From a checkpoint of a small rotation predictor.
Data: trained on Sentinel-2 satellite tiles (TerraMesh), 72500 training examples.
Rows from block 4, named by matrix and row number. Each number is 128 + 24 x the weight over its row's rms, rounded and kept within 0 to 255. All counts start at 0. Numbers have three digits each. After the name is the row's rms in percent of the matrix's.
# conv: 3x3 conv (model.blocks.4.conv.weight, 128x128x3x3), inputs 76-94, a 3x3 kernel for each
conv.26 092:099121128162121136108127111102132129087146175102142132091141137121121130113125079148157112123128128115118129108135076087118105101110124152114129167151086107114078100154133105122183123118122140107067185137099174116161124094091178127119152129083132118174117113161094137152127141134122123148153097140152174133174171144143122093127123145142125117128116107146130119148117107145133105153126124138089099150092142146109154102129164107107089136108102114109103099093068154146146140121121102109095121108138120108170150090098
conv.27 101:130130136141118166120093114044081075153176161092119079075084091168195176076108114121119132135115139104099087130155141131155137132123112116122149109132156141166136122109112117120101126143100124145154113131145137134136167207176132165170143152163145172147129153130133145133126140134108102084114115076122124152104116130113126099129158153082122109091127139139162152135122128122127131129110090111096147126128105111108155115075122145090108129142134135142162116140141110146111115133099120123180113114129148149138076108082
conv.28 103:125103112133107137119144158136107041200189155108159151133152086167169203069077094115090096144117113119143146129144128115129131126107111142120157149160151118126135123120122123124119136133110119122118134121136138133121121138139122137139139151151117130109117112121133126106117091133141130113147137171150135154121102098131116130126152123140174150116118106106107129123128133134145161075101160070107127101086087127130155138114121130136135114109107132133100146147124134133113133121151108117145133112135166159144159184140
conv.29 092:153132199138111070136154163128141116111102086136172164190202198099126091138077126126112171153135118132167132107148162101100126143122154141110135139152184138153129102115137132130124114132116075091115131124143166112153146152155105121167103131153109100120128120126145138127130090135143126115134109125126113137137124159128125153107138141088141118102146100138135129158144176151145135126130136108105122154129146131112146129199130116129165144119128170122112171138135102143132124115170089149147152110124148151114137128171
conv.30 109:140140151102122154113122152100108140119127156108126137106124132118115086107108104159142148148152140149140122174147110170149104131133097122133127130119126122110112149147124110111111118100091153164166143153165155167151081069082073074076054066079141149117126125105121120108118143129116147145126143143130123113116139140099138154112136132115115095108094079120139151138145156139142163106114113093114122128132136136113135128110120141139129120153147148153146144154148123131115132121124132117143118146120133151145145133126
conv.31 110:169168154172158160126138125137126094144139109126133145142124164094119132099105129164146133152139134114127132083107120134141127131128106088078102100128149121141169162148106141147133123138146122134137119133132117114108138136140140146146115116109093096101105092112123115134147107107142121115098122135126084079115103107095120161135121139130130138098100096119127120110128137119127133090084102114101115124124142114100101109081096114107115111109102125118138149152157119105113086119125107138163139123102163131107144116091
conv.32 116:140119134125098116153125129097154158118140109104095089073115158122101116103112168117104096135109094127106085130114107138130145150164134121135120123122096113103101143114097105114113102100120122125112150117088106088081102111125112094108126113120124108088146140110110113079169123117151117120148109107065082092107081063143060040120122125127103100128103109108107110146140112158147101177140126167145137140143137134112118126118093128118089169136145138162135121142109108096139157124147137114147145152128137169136150133150
conv.33 110:100133118128156152144158159134143123116132160129109139137125106154149092188176142113083094117136139110129116100117118128151148119131141096128196120144164138117111081109087096114115086106119136150153138174116142110136150131115165148117165122122093083145125090127143090127128141119108145117132133137078076154112108093146121075118119135096117110121098105109145124119126141112126142127141130120138145107114142133126148100102154111130140124133132111118157129125122134134121127173134138154111101153115129105116144096105
conv.34 114:143131136146141126139163157115106115102099084086115117141134092129124128175165134141109109154139120148143129148139109134097083145100065127124121124123135127143135075074090111088091143104094130153176111133178121144139123137147138137138154138136130123100144108066116076051116115116113123103121104119118114105148124101163147115133127116145137112136155124148137130155146139163144135111117112127114107133135111143126104127126112130098112136121108140126115153144114121134115140130115138121131084095120106096115143123115
conv.35 096:101084111100074070128130103105113095145142123101117097122127133104122133151147171094105126093110126133141106110121132106127108070147119112111116146124146113149152160108080178135101195144102129109105115119131109138107121099092148131129140153152126151201079105157064131139140144136136123105147110106220137074158182193088156219124104107127130121145139130132150095117114118096105095137152157092108158066071088118070088139134096142154166106134101131113114114115133135107128096122155087117126147107089162126113120124124
conv.36 087:131135123199137166136127173121084098077108118137117116119136147144175191135093131131127136129132119124129122111104102155128128144101102102118130092165112132136088116148122154095158133130166088170128143170116142127194101116126109115134133152190117116119116115115131153130151134164121163150064124126082069086092082117088123113162171146144139163129158153148136129122124123093136135161171148161111126061129126155100139120152105148117142122124134097145092074149081092145117131097147142095116111114148127085169109113140
conv.37 103:127118150132105116103081082116134123144128119144127099177163158143131127098103132113118134115125127103114116145106080161120092167116114106099134127103122126109152109075104127106144163122142164160100171135101144134118095102143095093128084102159168160126155140103162130112110110136110116135104119116151077064151050066159110133151132121089119136108136139146128099136120133121137155122140136124126132106106118109083127134110107157120109133118104149129116149119107102102109123129153136159139136145120116131118101105107
conv.38 104:145101152163121106118159150187142133121111126126118147181172120098170197156139193146131154135124098130141153170139119178147127159137146114119110122137146176186154123158111133120098135146105128101089111137105126149149153155150126121095135129105149132092137125111156135116139140122135148101127158133130137122137134099113127114112109083126136131113108111119116140135123122119129116138115114124137130143124078144120124133156124157147120134124111146127115134123127119154128126139162114111135139147116129124149141156124
conv.39 100:120111171077122129117123141179137153180136090124114117188193180126136114157160161103130120137121134116124137129136113117147148154134108156125106160123141147154144157090100139176086099130126166166204133203205114117106149100113145146138116147160098128115133145153123123176118126123156146151149140088149143083125086119118084156150142127118123093158126159125138133106141120104123137121100134097142090121135097104109128135109145119126126114101105119153093121115113128150126145134106123173117132104129114154094122106156
conv.40 095:092130168141132134160176158154139154146132088135174128133105131098123140164173209150143166138120127128123114142112120095104127082124121120124110140093085137135085102115117144116110113107106137140150113108129100109111187172141182166113158125101156126125167126124153109128105129170155132166163107140138153118104120076075103103111107122176150144171160155101109110137120136112115123115139122140164183107110150123156148175132139150130111157133133159116129126151112137125138130148156152121198125133167161111176177147167
conv.41 112:150132108130156144084108111155112108142122126111093122148131138193163133147126088100129149125114143104087095175155156182188179132151163132099110115117122108100103102131144138141134129115126130106110098111119112070094094108137108110134114116115113109124122110111110106120123143123128137126113129142114131164145091091159078046093082093084096097113114120125123116110124134124133135110135131132132142118140139138141126128122127125117108123119113139133156133147129109149139129115132141133134115101132121118142111090130
conv.42 116:133131125112090116097091095126129119102129123120140109136134157143155152107124139142144132151156142136134113172165159167158135172160141076108090118133129126122121169144098173166102149169126091081132141131126153167149132091107127118099116120085134120080128126101132133124129106093110095109111118102155142082139173123113149141088124140137140142119128122115113104132138132126141140120146171133140149128123117123110103110111113145138129120121116112138100095115098104104135108128135100121120117121102127124108116137135
conv.43 095:100106173127111148127109155121148162113101131102117098119135127146154137156156145120136131125140128106145152165114104230177151242190194080092138087117181095148139119131104165152129132171134076105100083141110098146103146137097118102105130106106116187142159180148132191159146139124139121140141124108139083126132106142130147142106117114119097123123125152139120111134133124139164154162115098192146123159131130092090150063117141120083110125127117136141119113130138099122146154119132132137101172121101126148130127138121
conv.44 112:144136129122129106107112104128137155156136124136117102139130119134117124108102109116107130115116109132144137084091111120089093120095107109078090103100112074088112091102108117106123095114124099065062059075085065113150136146123127150143111134131077062079090072091117093104123113119124128116110110111128113128133120130112125140147124124139132125130127128171132096138097085116094105078074097083101104084094103116099108120116121118134133122145114138151117126122097095075088086091101101110106159130133155116113111096109
conv.45 100:126120126109151107110112104138138096159147122154136109146121089120134143121127084111098132154128124146158142131117080100125101115149153154150163120167200123117140142141098130123130122134161106125091144108090126112129149111120118121136149097118110116125117101137149173120102090090121113074166124108041124185046109170137105079135140149125133184128136170129132148132133149123126138133100055112118065115109083104099143134162115095096142122126119107126142112112117143197147162100123137133090166142118095215148117095146
conv.46 090:108195196114146202076132175114071132161138129122129111169102119163222123090066063135164151142142156137158141153170149163176136168138133130138157095115144103078128129144149116084110165136140109132159119136163092102141062121142083142137130180166114120126112113093102113100111132140156137121161180153081121126082095114112134147143143115106142129117109119129140144117116132125157143155158108190107140178163169110122130094137099121130141138133143155126168180164136119135102125122097157153138096115107104104130135109112
conv.47 096:127132121145119110146111101127132121127137145106135118121102100123102111115091118109123106135136144140160129150100075109087100145114115131135158124160117118175089060115167161128122183104158161115133101255123249147152141104138149148181158126157128125110138133117108101122152129158137088159184119139092109159084103144098114131125116120121151112134144150123118146131130122149128121124138138137148092182110160108079114085104130106149115106136125151139134152170125144130118143102115134107087128114139147092127109114095
conv.48 095:098133084104164127121152132103134139121105096103111115129118088131148119146158146078108154127119143117136156107110090166133126133092113112139123082122110096108112112125148139137195165143193098113129138130127122142133129139132096106139115100161104094136157101109087123131148084165131103147129127146156112130170094122187107147097104100100075099122106104131135114128156121112159157121085100092111151127155159147122150075146112104108066145177122095151097093143102185136133176105096134161124168127116088093128140107103
conv.49 093:083088106108132164082090100135121066116117090106080075140138108105137150178124126125114142122137124104108119171137106126104101119137130118119101112117095129117098115131112083118102103151155162126122172127116136139163119161142119160152105121123110112123131131128113117124137143144125111092093097104105116096113142109112135136182174177124115123158139124160144149109113141111091096165142204154128139152146110114112129106112114100117129125118142111133140082113111135143117139123134128104124125119118152126152116114118
conv.50 097:125112181120132183089138164159120096145154158136143196153125100142144123118124095124127145122109113123116112106096102126117111116128075094119127109127148092090106136122131126159138116146154115127125123082085151088126135117096091097082092090114109096102113117086108118086091100122122135159124125177090069111116095101109103104118113121138136146120112137147133137129132125134147165066108155104130166138168173086110132103147168142122176100094092129118085094122114146108097112134120142140106115109133121098087119092131
conv.51 099:092106137103087124119108129145173158103118127109112105157138107088124155111154147155156159159148121150153103121118108106139156124169199125135138121135129133142129140140120141132091113103112120102125148132116153098073135141128132132132111085081111139132124120099120103074102111121144151138165165150149115126134126141134122137121130139154139122145142152139116099148116119141134157095105140130106109126113124104108117108117119121108122151134127131122127130141156141127145122109111137133139142119111165134147136124152
conv.52 086:128109121151148127129147167112088076134098075154140109141142188160125157146141129131164123141148144123126129139112125162133130147089102155152140128134114131132108119130155129120131132096103158162157124123122119147155131113147128098138103131163127132118133128129158136124129144142134123127168135163147147119169148146172148155127157180136137151130148148113117127131128127137130096141146114105122090102098131126109115080092120120129111132130082107122106148112094134105114132105089136115112129154134111141156113103121
conv.53 092:140133139172147096189149147108123139149151148133144137138156112145134122119112152148140107132133130121125121144191211180193184143136158157149143155134140140126119102098121165147150150160169103099089126115120151140140151145151149122133181130131119099106140140128141139134111091132104101129112135142149111096180132137143109105130133117130147118115119123121132144099098109095075101085099117095091103102082080127140107120137133116120135155134166129121117105091100140134148118134107131142110115121123090078074107101090
conv.54 102:183162156122126131090121138167148131163166119132156123114106113101116131110144145143165145146167145109127146130095089142096077101102085098146082130125138111138138115103127090089098112072096112094129121137135066171115131112164104093109093097094150151103168145133127165164137109099131111122092113109147176185149146186129148198125125109120107108133114115147149116129123108112104101105119157115133115114126110124076166079136128102109141145121113143152130097137112111115107124072140111070133138098162125134130114092113
conv.55 096:161150152152157161127162135166160151141122150181132122124125128148147149163114079177170142146124095120117108131151137118168152116123129139130148154147180170152150119118142103102124109152117077128090092120072102125107137149148121148151104134165160117150139133136131159097149152137131127144128100152095139106104146156121155156127135144125121155121157130132128110112112122086105131170126153154111113113096098110115145120147095129104152114119128114110130117130148135132128165115149152159123111107123100166128137095160
conv.56 103:160143177161150141148214219174179158115121105123119161108110131147154147165161193147131147139132127097115151104097142149130128154117116138110116096122119135113117146137093142114117115098093124118133136123101145116129160181172137138135122139152151153147140135110102133109091121123128167118106152161104111095118128122142151142155143118171167175141152132139101114133116125144131130138144135174160138120141110138110119093153099114104109174149161124116101130122097089148084152129099123126142153135103091122119136146148
conv.57 103:096082098099092120117099146124117087100109107128140148095099100130135133135146127161147117184147135162175143105116098101122117113095102141118133138129171140111131200178205165199199150198201173146155147119112136118107098117141114121132153153143081087095110112086101083074132109106147114100145125141100136154106135147124160166104116128105136116122113095135137136142113116115089096136123127107085065122060073123100109105118100089124136129112130147136141153131158121132125157119137141111124161136103110144104154109165
conv.58 105:188169122161110105140136172107131120145137094121111107134157155166149161110147196114109126135144171126160157105182153169149091131113112133100113147151150149156171132134128149152158117131112137130128139151145139116099153176177140141152118132129123123099132130126138133125126090091107131129141140121083085090130131146139159148083103099150164160129126131159130112146107108108081107155147143143133160121125132148143141115102116108109122089113129133119111127123118093088107125118126103083095101122154100114132134147156
conv.59 094:152134133140131136130133114121117129124091088141111103134152156124141111095085082154129141109097125121107123123148154131145148149147130130101147125119119144122114128158159108134128110107092131131122149117114191135169164183157128143148100127134156148201153140167169151120119168139132160121150146112115098117115140130155153156166167148175153138168128095119135141110125132127140127095118107109103128110084105182130129181118095124146126101134160105140158137156148124133122131152130117115126109140125099137139128141133
conv.60 108:125137138114126135110105097157126126146147112133150116081080074118120116142132127131140111133139108157137111102116092125134115112135130143132120153129116133120120176160136168162149158143162185142152179141155176186152078083106087066083103102103117113127113093111141115116106138116109132138107108117154111088131097097125105105132106128128111113127115116113138170128156163137176152168152156166188167120158138120130131117123123139127106121139157126136152125119120136153150129119138126098113104115109111105121121109114
conv.61 102:120109108121119135086124131114148131116123109111106098033083157131118096083088131121130112131149138094113140116095084166149104179181158132133138152152147150131135105128140085113148094140189145133135132130150141155156129143149085124136082145150116119115104114120102085093146145129136138140158148131119132133132142149125139143124108107111122123155159131134162163113132136136131116102106101118111106112121109114113118133128118153144123149145132165164161150158153117148130109152139126161143106131099116135098087099089
conv.62 101:136150154097145119142103177152164178126124107124129134118140114092113106129103137181127123144195154127113140132115114116120093135163105133137116148098107132105098131157105131127152117121143114078140129100135080075110084085143117098176133121118088133145108149132111076106125111083150150121138145115125085101146109109123102111110142151148110148121140160145144138147138133111101105138164125166106140194182138135134090111117146179131090147137163172149178130121141115119120119170077121121103105187102116082170113160062
conv.63 097:116130126140125165172158167117113131112087126140101097116081101142122142117148135152136120135149141146126122106126108117092101135116088147122130153103106124128130162186135095146148074087131134142183103109162114147161116151101109126086088094092094095092131118128166118129099148115107142098148128136126163119145169114152155112119110119145117135141147156153135124117091105119081112110116099088138136135149149106128133140134132131158111109136091128117111141124104161131118104121120092104184123118134149088107147107113
conv.64 097:102140167079086132079111120115099109122083101141114102115141159112118121136147129093131147093075122104084109072099103111114088142103058139109095132133129150119122103148140152159126223190141090103205117162163183181157126132102116144108121156136152160120151126120124101105094157120121119117104104088121089085115102099110118137108154144117129109129108113143141168136141142137109136097130125136139121150108098107088090132111107093173127155131128118107109135099084149163153126109122141097142106110128162137151113145155
conv.65 106:115126138083124166109119132167160152094088127121094108077064107069106145177116108153145144117133141146148153160173187078099100110086062091112133118107131119127128103097110121109108126131097123107125137136132125120118104143157083113146117107129114123145115133115144140132095127118123095132093085098123139133105118136121115130121133153120121146095096093117131140131147144115130138134119100138152121123125112110127114111109121102122141149135125138131130115124139113108124121118115116124117139141117136124114147154142
conv.66 102:135108114134126120156149148105108098099095094115107113122122137135126135103104119137122097149155143139136136132134138157135126128111131128134141137128130122143151130114123174183155158134140124119088112131127142158138131119120090085112104089097109129125120145164142128121132148143157176165152174168190174147194160111162127085129123141091110107112128126150125117149148149145166165146141164151198209179188187153160153169143140101136129155159147134120134144147185130113134147141153153147153133134142103143142105132128
conv.67 092:161114124110136156135136097113103111167095077151106084095150146156119090094162145176175171174154139123142130119151123117128114084109131127127152112155086133107099153115131135146151137136126117143115129140126127111130163138121093121109095139115101087076100101092112101113104175106088140130098129106078139127089132124092134118154159169155162135169149120123123136130131131157122122147147112111178118103105126101173144120153175108137165122091130128112129173097141098095074086101051067163056094134114120180086129169106
conv.68 089:107124142150124132101122143085092092140134139107094091095084139135115122093118122109118139109115133133126117143071116133122093120102094115101079127095152082105126157105131115136103090106118144111123123143151156160101063115167143166158153153158139129090120112092103082087150150134146144120165149122100140141063129119113137099151164176147181176170166166140113114146119132110103130120122110120154113130139131149130141173127111145136080143135118135124111144117132097129104114131101116132111113144145112143132097101121
conv.69 101:081093072108138083141116142109110125109132116126094069155117102119134178149109085151150139121144149128114142126130079127176121150122064117098140141096147117145116126156113113125131138091116128102162103178087058132107095107145109124145063103147110116114122107130114107090141145164134146163123132145138117096127142122100111124108098123133126150114135141107120104119140111133127133119127125124159124131121126128135158131154152159127130105128147067119145107133158111111141101102146098119155127107097126107110143138117
conv.70 096:096078116100073078167142138094082093168126118121136151113115173114169119093147207117116107119129147137146128131153126128141151113092137138115118133108124116089109097100139116105134119101103112112116095091136130147146112128127085128172160183172123098086137111121124130143164127120143104121132140144086125159117124156130143143157135111100108135097134159080114137084100120101133168151168144166139183126171156151133077117146096092130124128153145123093115148125118174111131157147130105108124149143144119124158141153154
conv.71 105:130138113138118123102100090132131114123129127117117088096099110139122108109110141152139143153136111155142122105126140128124120107113120154163157162206161180159180168182200164156223088163189113184127175114165119144167150137105127126117123124115096093095109122099123127091106096102108115096097104127156133132152136156139131146131140110155140158142166144120125133111114148116132149101138131119096137109142121103104086110126113110113124111118122123136149102145134102100128123124128148110148130101112151146161131157132
conv.72 099:091134145120136132117134148140135149079104115108124130172166163075102085148146113096088127140080119125110109106133126085135125103142133148165132158167165187142150127078154142108147141150187155149124180135134118120151147133120199184177190173188133121106122125130121153137138149162150140163140148154113149104165158129191163130114094085132147139116113124143134137144133153123124125107114102120118122095113120133146121129134123142113146151147138131152152162147156114158119119149169133136153196149144118172113119136147
conv.73 099:156140094128153118140079088103106098139112090181144095168180111151161165165176167099057114128107101142135105146123123179126188189162148113129109138088101143108109173135132154157110110153163095152097156117123098091112166127146146142166149131140131137175153172167154171165117123104141121093151122138127126154111120132103128148125124113171137120157141125120137128126116091099120136165126119134151106144150129123117093134095115185087112128117137136161153133128152189141119172134120119105138132141159124147130185128102
conv.74 109:134158125126165159113105149122124133120143139112116122092108117129111112109107108153143158122145143133129118114127135107132136107140103127164145128133153143113124138093099135114106097114100103157137111121142136110167063071084097089087110107103209232124160255135148175140117155136109149112128126098146161163129187154129194124102103116117122122100150129126124154134125140157159152118120134102129115080129114110234147117127185205066150122111105113126114116128136101104163133116118102159081091098107094113109118129103
conv.75 101:164133128133119129143133115131130160121059064179137130177197195138076073128207197119132135136143158140098111162181106156165133170186161117104121147161147131132133117128139107117117144126141117141112118124133105108108162140131133150160132131158125108085146128100119135075122115129106140145137155139103136136103157125131130101166181172137156135151191196118134140118123136117119105163161137066106149158193180157115115148172126121141112115155165120120141138119118127142116121141105135141151144161165125136127124130155
conv.76 111:155135156127129157107109128119107093143125097131144134136141104132120116100107106087082092085094103099094103126117087125110104134110104127141142129140132099099114110092103123115120122105096112104129116108096142153121127172178127164183139145150105112117108127128106118128103115136093116109083088090110135149091120150087102132131139132135142132127145148135135135096100105091113118077067088090068066082077067118115140091103130118094116102089088104097089119104099148112131134111127109096093107142141103127134141135129
conv.77 095:102095096075135130066105133168117106105097103114092085106127135094103133088122173139168157158139157144126115133158178148098136194164159134135124180131109140099131123116134116123116167159105188156166135133182087147121132155185131151132130163117094104115114109113117084081114137140107130120123116137081136126078172146061139124109131113117149115121157158123118133131148134130157126116118126110150126133154102084154139151118134118131119150140129186137099163146109125151117144117152163082159118108162104108111128136152
conv.78 096:179143129129090141165066085107126165078097132126111097100112118079129154130144107138124124111137117137118114078102121081106089116121096133168165152161156135111142125105095142116111122124118089119117089164135135134120092086098100097107142161146127132107164185147114133199128113095142114151115145151097121113101149139095157159092104126122135149087121119131114134146134136133122104131103122139154085090111123116131133119084152151110145138181133133151129147160153159089176155135126124146129111124082136110138115147128
conv.79 104:106136122056066102089090070102090099110117093153132107088099162141096103154117123139149108148145126106125112118096137144110115128113120109150134097146156090130154151123059121106071123143122119141120111140148115120124170186178118159170132180162118132153130152163132144157115141097121144108133131154139161163170149162153124152163140131127098098104095074136138134123112118150129125089106107134123087155140139091104113098120128119105154114149134119144152090146142137135180131088165158101156141114068122121094124091109
conv.80 103:140127135140161154153141146133131133116098103123118163081130121084166146108159161125126123123127104154145119128132110140126104104104123086118129131084117125109137101100133106155140144140160104133107087114143142150139156148147119162181133169152119123129123153156153130165141125077129103124115112105109086108136102099146139147144139165146146130154154178139116092110120100129137115140111102092124104083105135073154104133091182136150113091117094078135107063086121154090129081117111094128103144155103188149084169155124
conv.81 090:123141149131129189104136093116104108121104102136143133135099116099085094134111118131157117116131121149120101120103119160109150147105160143163163151192116127147157080090098172102092135110115097111077107083074120095106124143129114126152088102156118114100130146110119123122129118209117104158153126157113099089123116094113122099121180142159164134116138197140140153130139115130128120142134229122094180176145169129163124128122151128169126102131146156175156112177154154131129157153118175108144153170144183098121105160119
conv.82 110:142153131130112127144166177094134157116136138115106093134165158137124122084117099129126097126146120146158141079102103116112091105096107109096133116109115113127120093098107103118122132132133131100114131125130114134129099118140119148164140168138140172181132147165123138158129126150128159160135137121140119151137121151135100118129145161145153167118125122163150132153149142107126133163127146161145158184206176107110152114108120085105114119140140140159115127129116098145118139117135113117135082111113114106099104117102
conv.83 094:121162160111095142162186144137119112168167144121107143176177119110113136114158137109152113125078128150178127165158103167170112106148115141113114154131119146108138126110166070127090146143118171116090123103123103099093168154146147138099138141153122138141103124136144131074122144146147149152121157135115118123115103077118099060124132143116188137153121110127129125122139144111109127119102125143191133123133127126098158221136103088130162120167148100129125126122134154132103138089133165154091129099150171203100096121159
conv.84 103:126117094152129093140125104122109099122117124117142151114127150117138138108134130139139147142134145140132155117131132104114123124122113177151162193170155167155132113118124101106099129118105120093096101095102101129112071100139073085142063067108176159101210169105236161105142138137124130133117128151096129120144149149113110142117113122105114121129138140141126112161145131145119124145167142135156144138166147176134138195157157143188162141137131144147133130134127146148132125153161123125165085100120130121133127125144
conv.85 094:120129130113108131115116139114112100131128111138114120107113129153169145127130153166147134137134135110096105137127129139132117155166135098124137093096109088091096137137151151137156178166128118106116136121120100154179127140170154177164126166155097096116112130124105128097126129141103094134099105110106120152115076127131105112134116096132128104106131122153172156134147136107133122131118111118129120116152121137140137131116131120109114117134117117143116160158121107130157106107147119104110132103148125110127112119112
conv.86 118:168190191147143131133119130113114102159169145143161147173185172110112105098101095130118129131125125128120130141139139117116089111100063146151147132134124123122130121129115131119111130128122134138137125122125124120123131114107116120126105112117150138125157157157155155154151132125140138134130140126148141129133128119106113116125128121117107102100100095154147138168151137115101115106115103109104082105086083131135134125120132126127127136123113164161135162151140118150131130163152125149139126123111116120115109121110
conv.87 102:141158167152158135159179149154141113125135151108143148137157151128117099102114109164154105174129075161130118088120149073142156102139128112112143111116141160136137103118126093082109129121140130121130118132135123129133112132132107119139149157167141116112133134135121127136137157144129135124130132130154143129138119103151115120153166134110132131137138113124116146117154145119129116129140133109126082117134108112123148135140148133125124102120138129150142120122131099097104118120147091128127155136141135137147108123148
conv.88 103:140175159125151155145157157094126151122115154147130147151154192141140136127130130175156144156161154138123130141126126160138127160150152084086104104115129121144154163166167139172186115169181137144083159107104117063105140106131130115144099115139131142164121131160113125156116103121105106120119104118132104125125115118138120122123135144096119140098106112096114093131131125156169139129125124156126123177146121115111111100109127093094118121133120111109107121122104131108105124114121127132165124121112107122107114102106
conv.89 100:163185163163164145149144152158151151156144123177145142143108077084106114125130115180140136124094108129109130207179172217186173152143127137163180145173183136163155141197164129172166132139134143127147143136123147114123088126159125168165121155135142131131126123136101102127107140133170179144108112077108090096110104113099112129122121115158158152098095114139149126173164121145138118132136124169170139138127123131119143131118119149116118124136098116130122095117108101142128110118129118126130123126110120131135136145165
conv.90 090:130120092131130096136084135122115126095120149118127145112121111150135090112112130102132110138119077124139116151157136157142138173139140112128109117114118123132107152107106103155068096099089128119069120132132101097053131154176109148178115120109141104094143107101117049072126138123145090143128125144176150079164122076131113118152139113128156154119112131121147134114108136137127111136180132117161184131108159159130123139092119170125098127146113119146156136146138188142145148146145146182148162135076109148114133108163
conv.91 096:112131132109150112136146122159142138155108119110131136092108136114150145131142135072073099137117127137146146063120134063134150110138142102109079108129114113127118101119080110104096101109112038143138056167122158156120133157100141123075171120088122144139129142147137150143113110129149124128140143159138175163130156123112136121084105127119128126128156158124123135116113129125096129113155139134152133149117120113150125145166094140148090164145116161105124120102150105159150089157137087145136135115124108103135092119128
conv.92 098:109148156095115147115122122082082062129124108112149097105121114121133101064095093114129156132111133120102140107141157092134144109146162131100088136153096137167120132170105116097109116104110087111152140087106181103115130140170159145115149128104100130116128124141109132148155128159139145150121128102158110118161124141147109124144132135135153163123151149106122109121126101108118110115142081138138152126132147144108127131130125139132107126133127123134151127142125133106169120156160116138136152160133167147162171195129
conv.93 095:095109106115147121083105134119110142100106119138139153153125126093082092199214158113112102088113113092101112125115111126143141150170165166150157155150128120152140116112090141141103115130133103099117121141160107119147161134095173146126199170117096109094099122093090098074142132129147168130121131121132120134113126151098100107163179181154155148127107120155116129134127123129123128107088136102078095099117103110123121098113107120116143150129125146132112151136145135125126128112137120117149120116165113130152151161155
conv.94 094:128136148124115118119083069157176175105151115192187145181173131078108117124108116116095097140151118115109113193171150190134122169161143133122114111102085132141156144100103155145131158159109140128124106102092152155118176157132149156150135156146116114131141123126129125125111136141097108094087126111121097105118101098139134103146159166088069061115136113150160122136121132089107132160150131091101107167175162146136117121133115129111109131147121115145127102144125137130175140122149123127154114102142120151155119105105
conv.95 111:160162154166164138154157135143114109134112115117113120121135142127141145105114125124110112128127129132132146116102111115108116104098108118105112139131141144169173098114112107119128088131137121132123129140131128134123103137117104124086101109089131149144145151148133144129119137157121123138118124130129139122155153120167144134131122111128127125134114119131129131124116111117112097101113129099117146103111125152151136144168148125185158120138157118130138110117115100127143130132154145116161120112116112101128109101116
conv.96 097:169161112130215167174203121129140145133141205180162169177203178139129138164201128149139140153163158132116111081110122077085126114109095128126113122112120100113151113134161099122143110111124129064107118114140105129097114111109176134129175107105131109101119117120120123121182181125188171145183147135136064082119058079126091122138155133169131099164174138123146149128171139149155132103107114090186090176121090178133113120142128134134137108086088103121129154095142147138131157137141159181145158123110142152129117109115
conv.97 109:126183186150171175123141157120102145104103092142114077123136113167175094130147140156160160116115132133147144125104103087093106084077084114130105130121122127145153127142150111115139145124118132138140131137144130136138158146114144131094138143137127132121137139122122114110180153134139120137164139120145123137115126156143160157133111126131143154115118128145189166170175177188148141155207170150122146133119160118141108132152130150142119067115131118132167105114125130113131146175146134118119118132152108125120129121120
conv.98 100:159162173129177215129142148142121087131099112147136114154145148105137167210205185133131119134151156123130136131105087139118143134133139116130137132161160118119138128149148139149136104102104124120158135125129130126155151156149148154142106147137121134158105129155131156137112116135131141150093110142140143127159143132110086090120160150125141122125136125153148143134113116115124134134150126103124114113117080122131132131147127107154141126120106111090100115102119130122170109114126088108105122120105085103105084085098
conv.99 098:153165116166113125115084152149162205173204183134128142111143151135107089107122150109146147127130191144132136080128150125113088058079118151096113143119113122117134108105128117127141142119140125080111137133141127159159171163200148130148149153167145131126123152124107145157131098120094085145128120111096096049114128084124114067143102145111142154117115126137104118141115132113112117132142146125114152127167175112146117155095144131133135129118154141136140141134136146177164115184201159156138137149161183137102122139091
conv.100 102:108122110136127129154161127139106113156132118129129146101123158094108139136130144149127151136139142112108113084120169135121184207198215128120104147160131154171157121115137128139145144170172109119136124132145148151139158178161148170146129125131095119135129122139140138135117152089106154100103109092101087125114110127106115143138143118091111098101117121110101121088097152082131134112149147137134135140163134161153116134182141150170161134136155133138138130157165137157146125144141138128154141154144125120136089092119
conv.101 106:116147170098117115121147119085118140100102100137135105164139106148125106115105103119128126133108107131123133135172171126160154127133134152124130161128126124087094132153132093107132087089118095087090138105085082092075153115042144120066122114087061079148083096219150134149136111157133124125135136141110130136103123142110124164112106087103112124112111131136126112150153129154148132157140114127119116142102105132127140167163098124171119120127146123138154143127125145135123116137138121136129091099126103102116092078120
conv.102 106:130140102125149121115133113074076080066073101120127140124170186155175176149141130138160142130147160102135134083100108086117117096122140134134147139131117119105110174156168174117123148098089151183117153162100113119090158159208134133184106117148117096103131135144141140138116143129118124123123106112134145103148144073130148112117132111126143113130161154117116113132115118153107123100123129116108117123124121100138138108113135109124121139126145152142142135152158093124110089118132102132129103105167152114134124154167
conv.103 097:079081124084080099148146139093106146113136169130156145101121128143142128088144155138146134122142161103106112082128128120125122095089089135118111139136138104135098195184200166144180111111150140156148156147197090100111190143108206171166165117133132132077107141107136147136121123149136106137168089097120090039163128096161161141142139142142108130142136118114108119120131145109108104097155133078130140127138100135107084117147121189129111068131111119112131106119115143122136156125114132129140101122141107125178152138086
conv.104 108:113125141113130164115138139125134139103089108085071089127115093122116115136133146095126096102100095101083104107081092108116136076083121125133148113127148135161177114107085092110105091088087120133129118098098126092086110136131152150134172147102082097153066067152102130195107103118113125129112111132124107135106088120095112150150139101150125096140139107095100091110104103088098096087106122105112124117123127084109170118107140141132116147132125156134125135122135092113093124127102124127131111097122096095109099098094
conv.105 114:145138135131138127123118102132128112091107132109134150130106137099114137145114103140142166121135160118144158166145153155166190136144161121127112126148107132126098158145117153116112127101103176189132173187144154149151140109096149098092149098070143109120122097093104083064169129125142118124107093120143109099135112122128122142136131139129119140125140139140146150146147148144147144155153149152131157132128164124127119118114097121116120094109129096120145109118147137144136129147125123142139111116139128126175149156147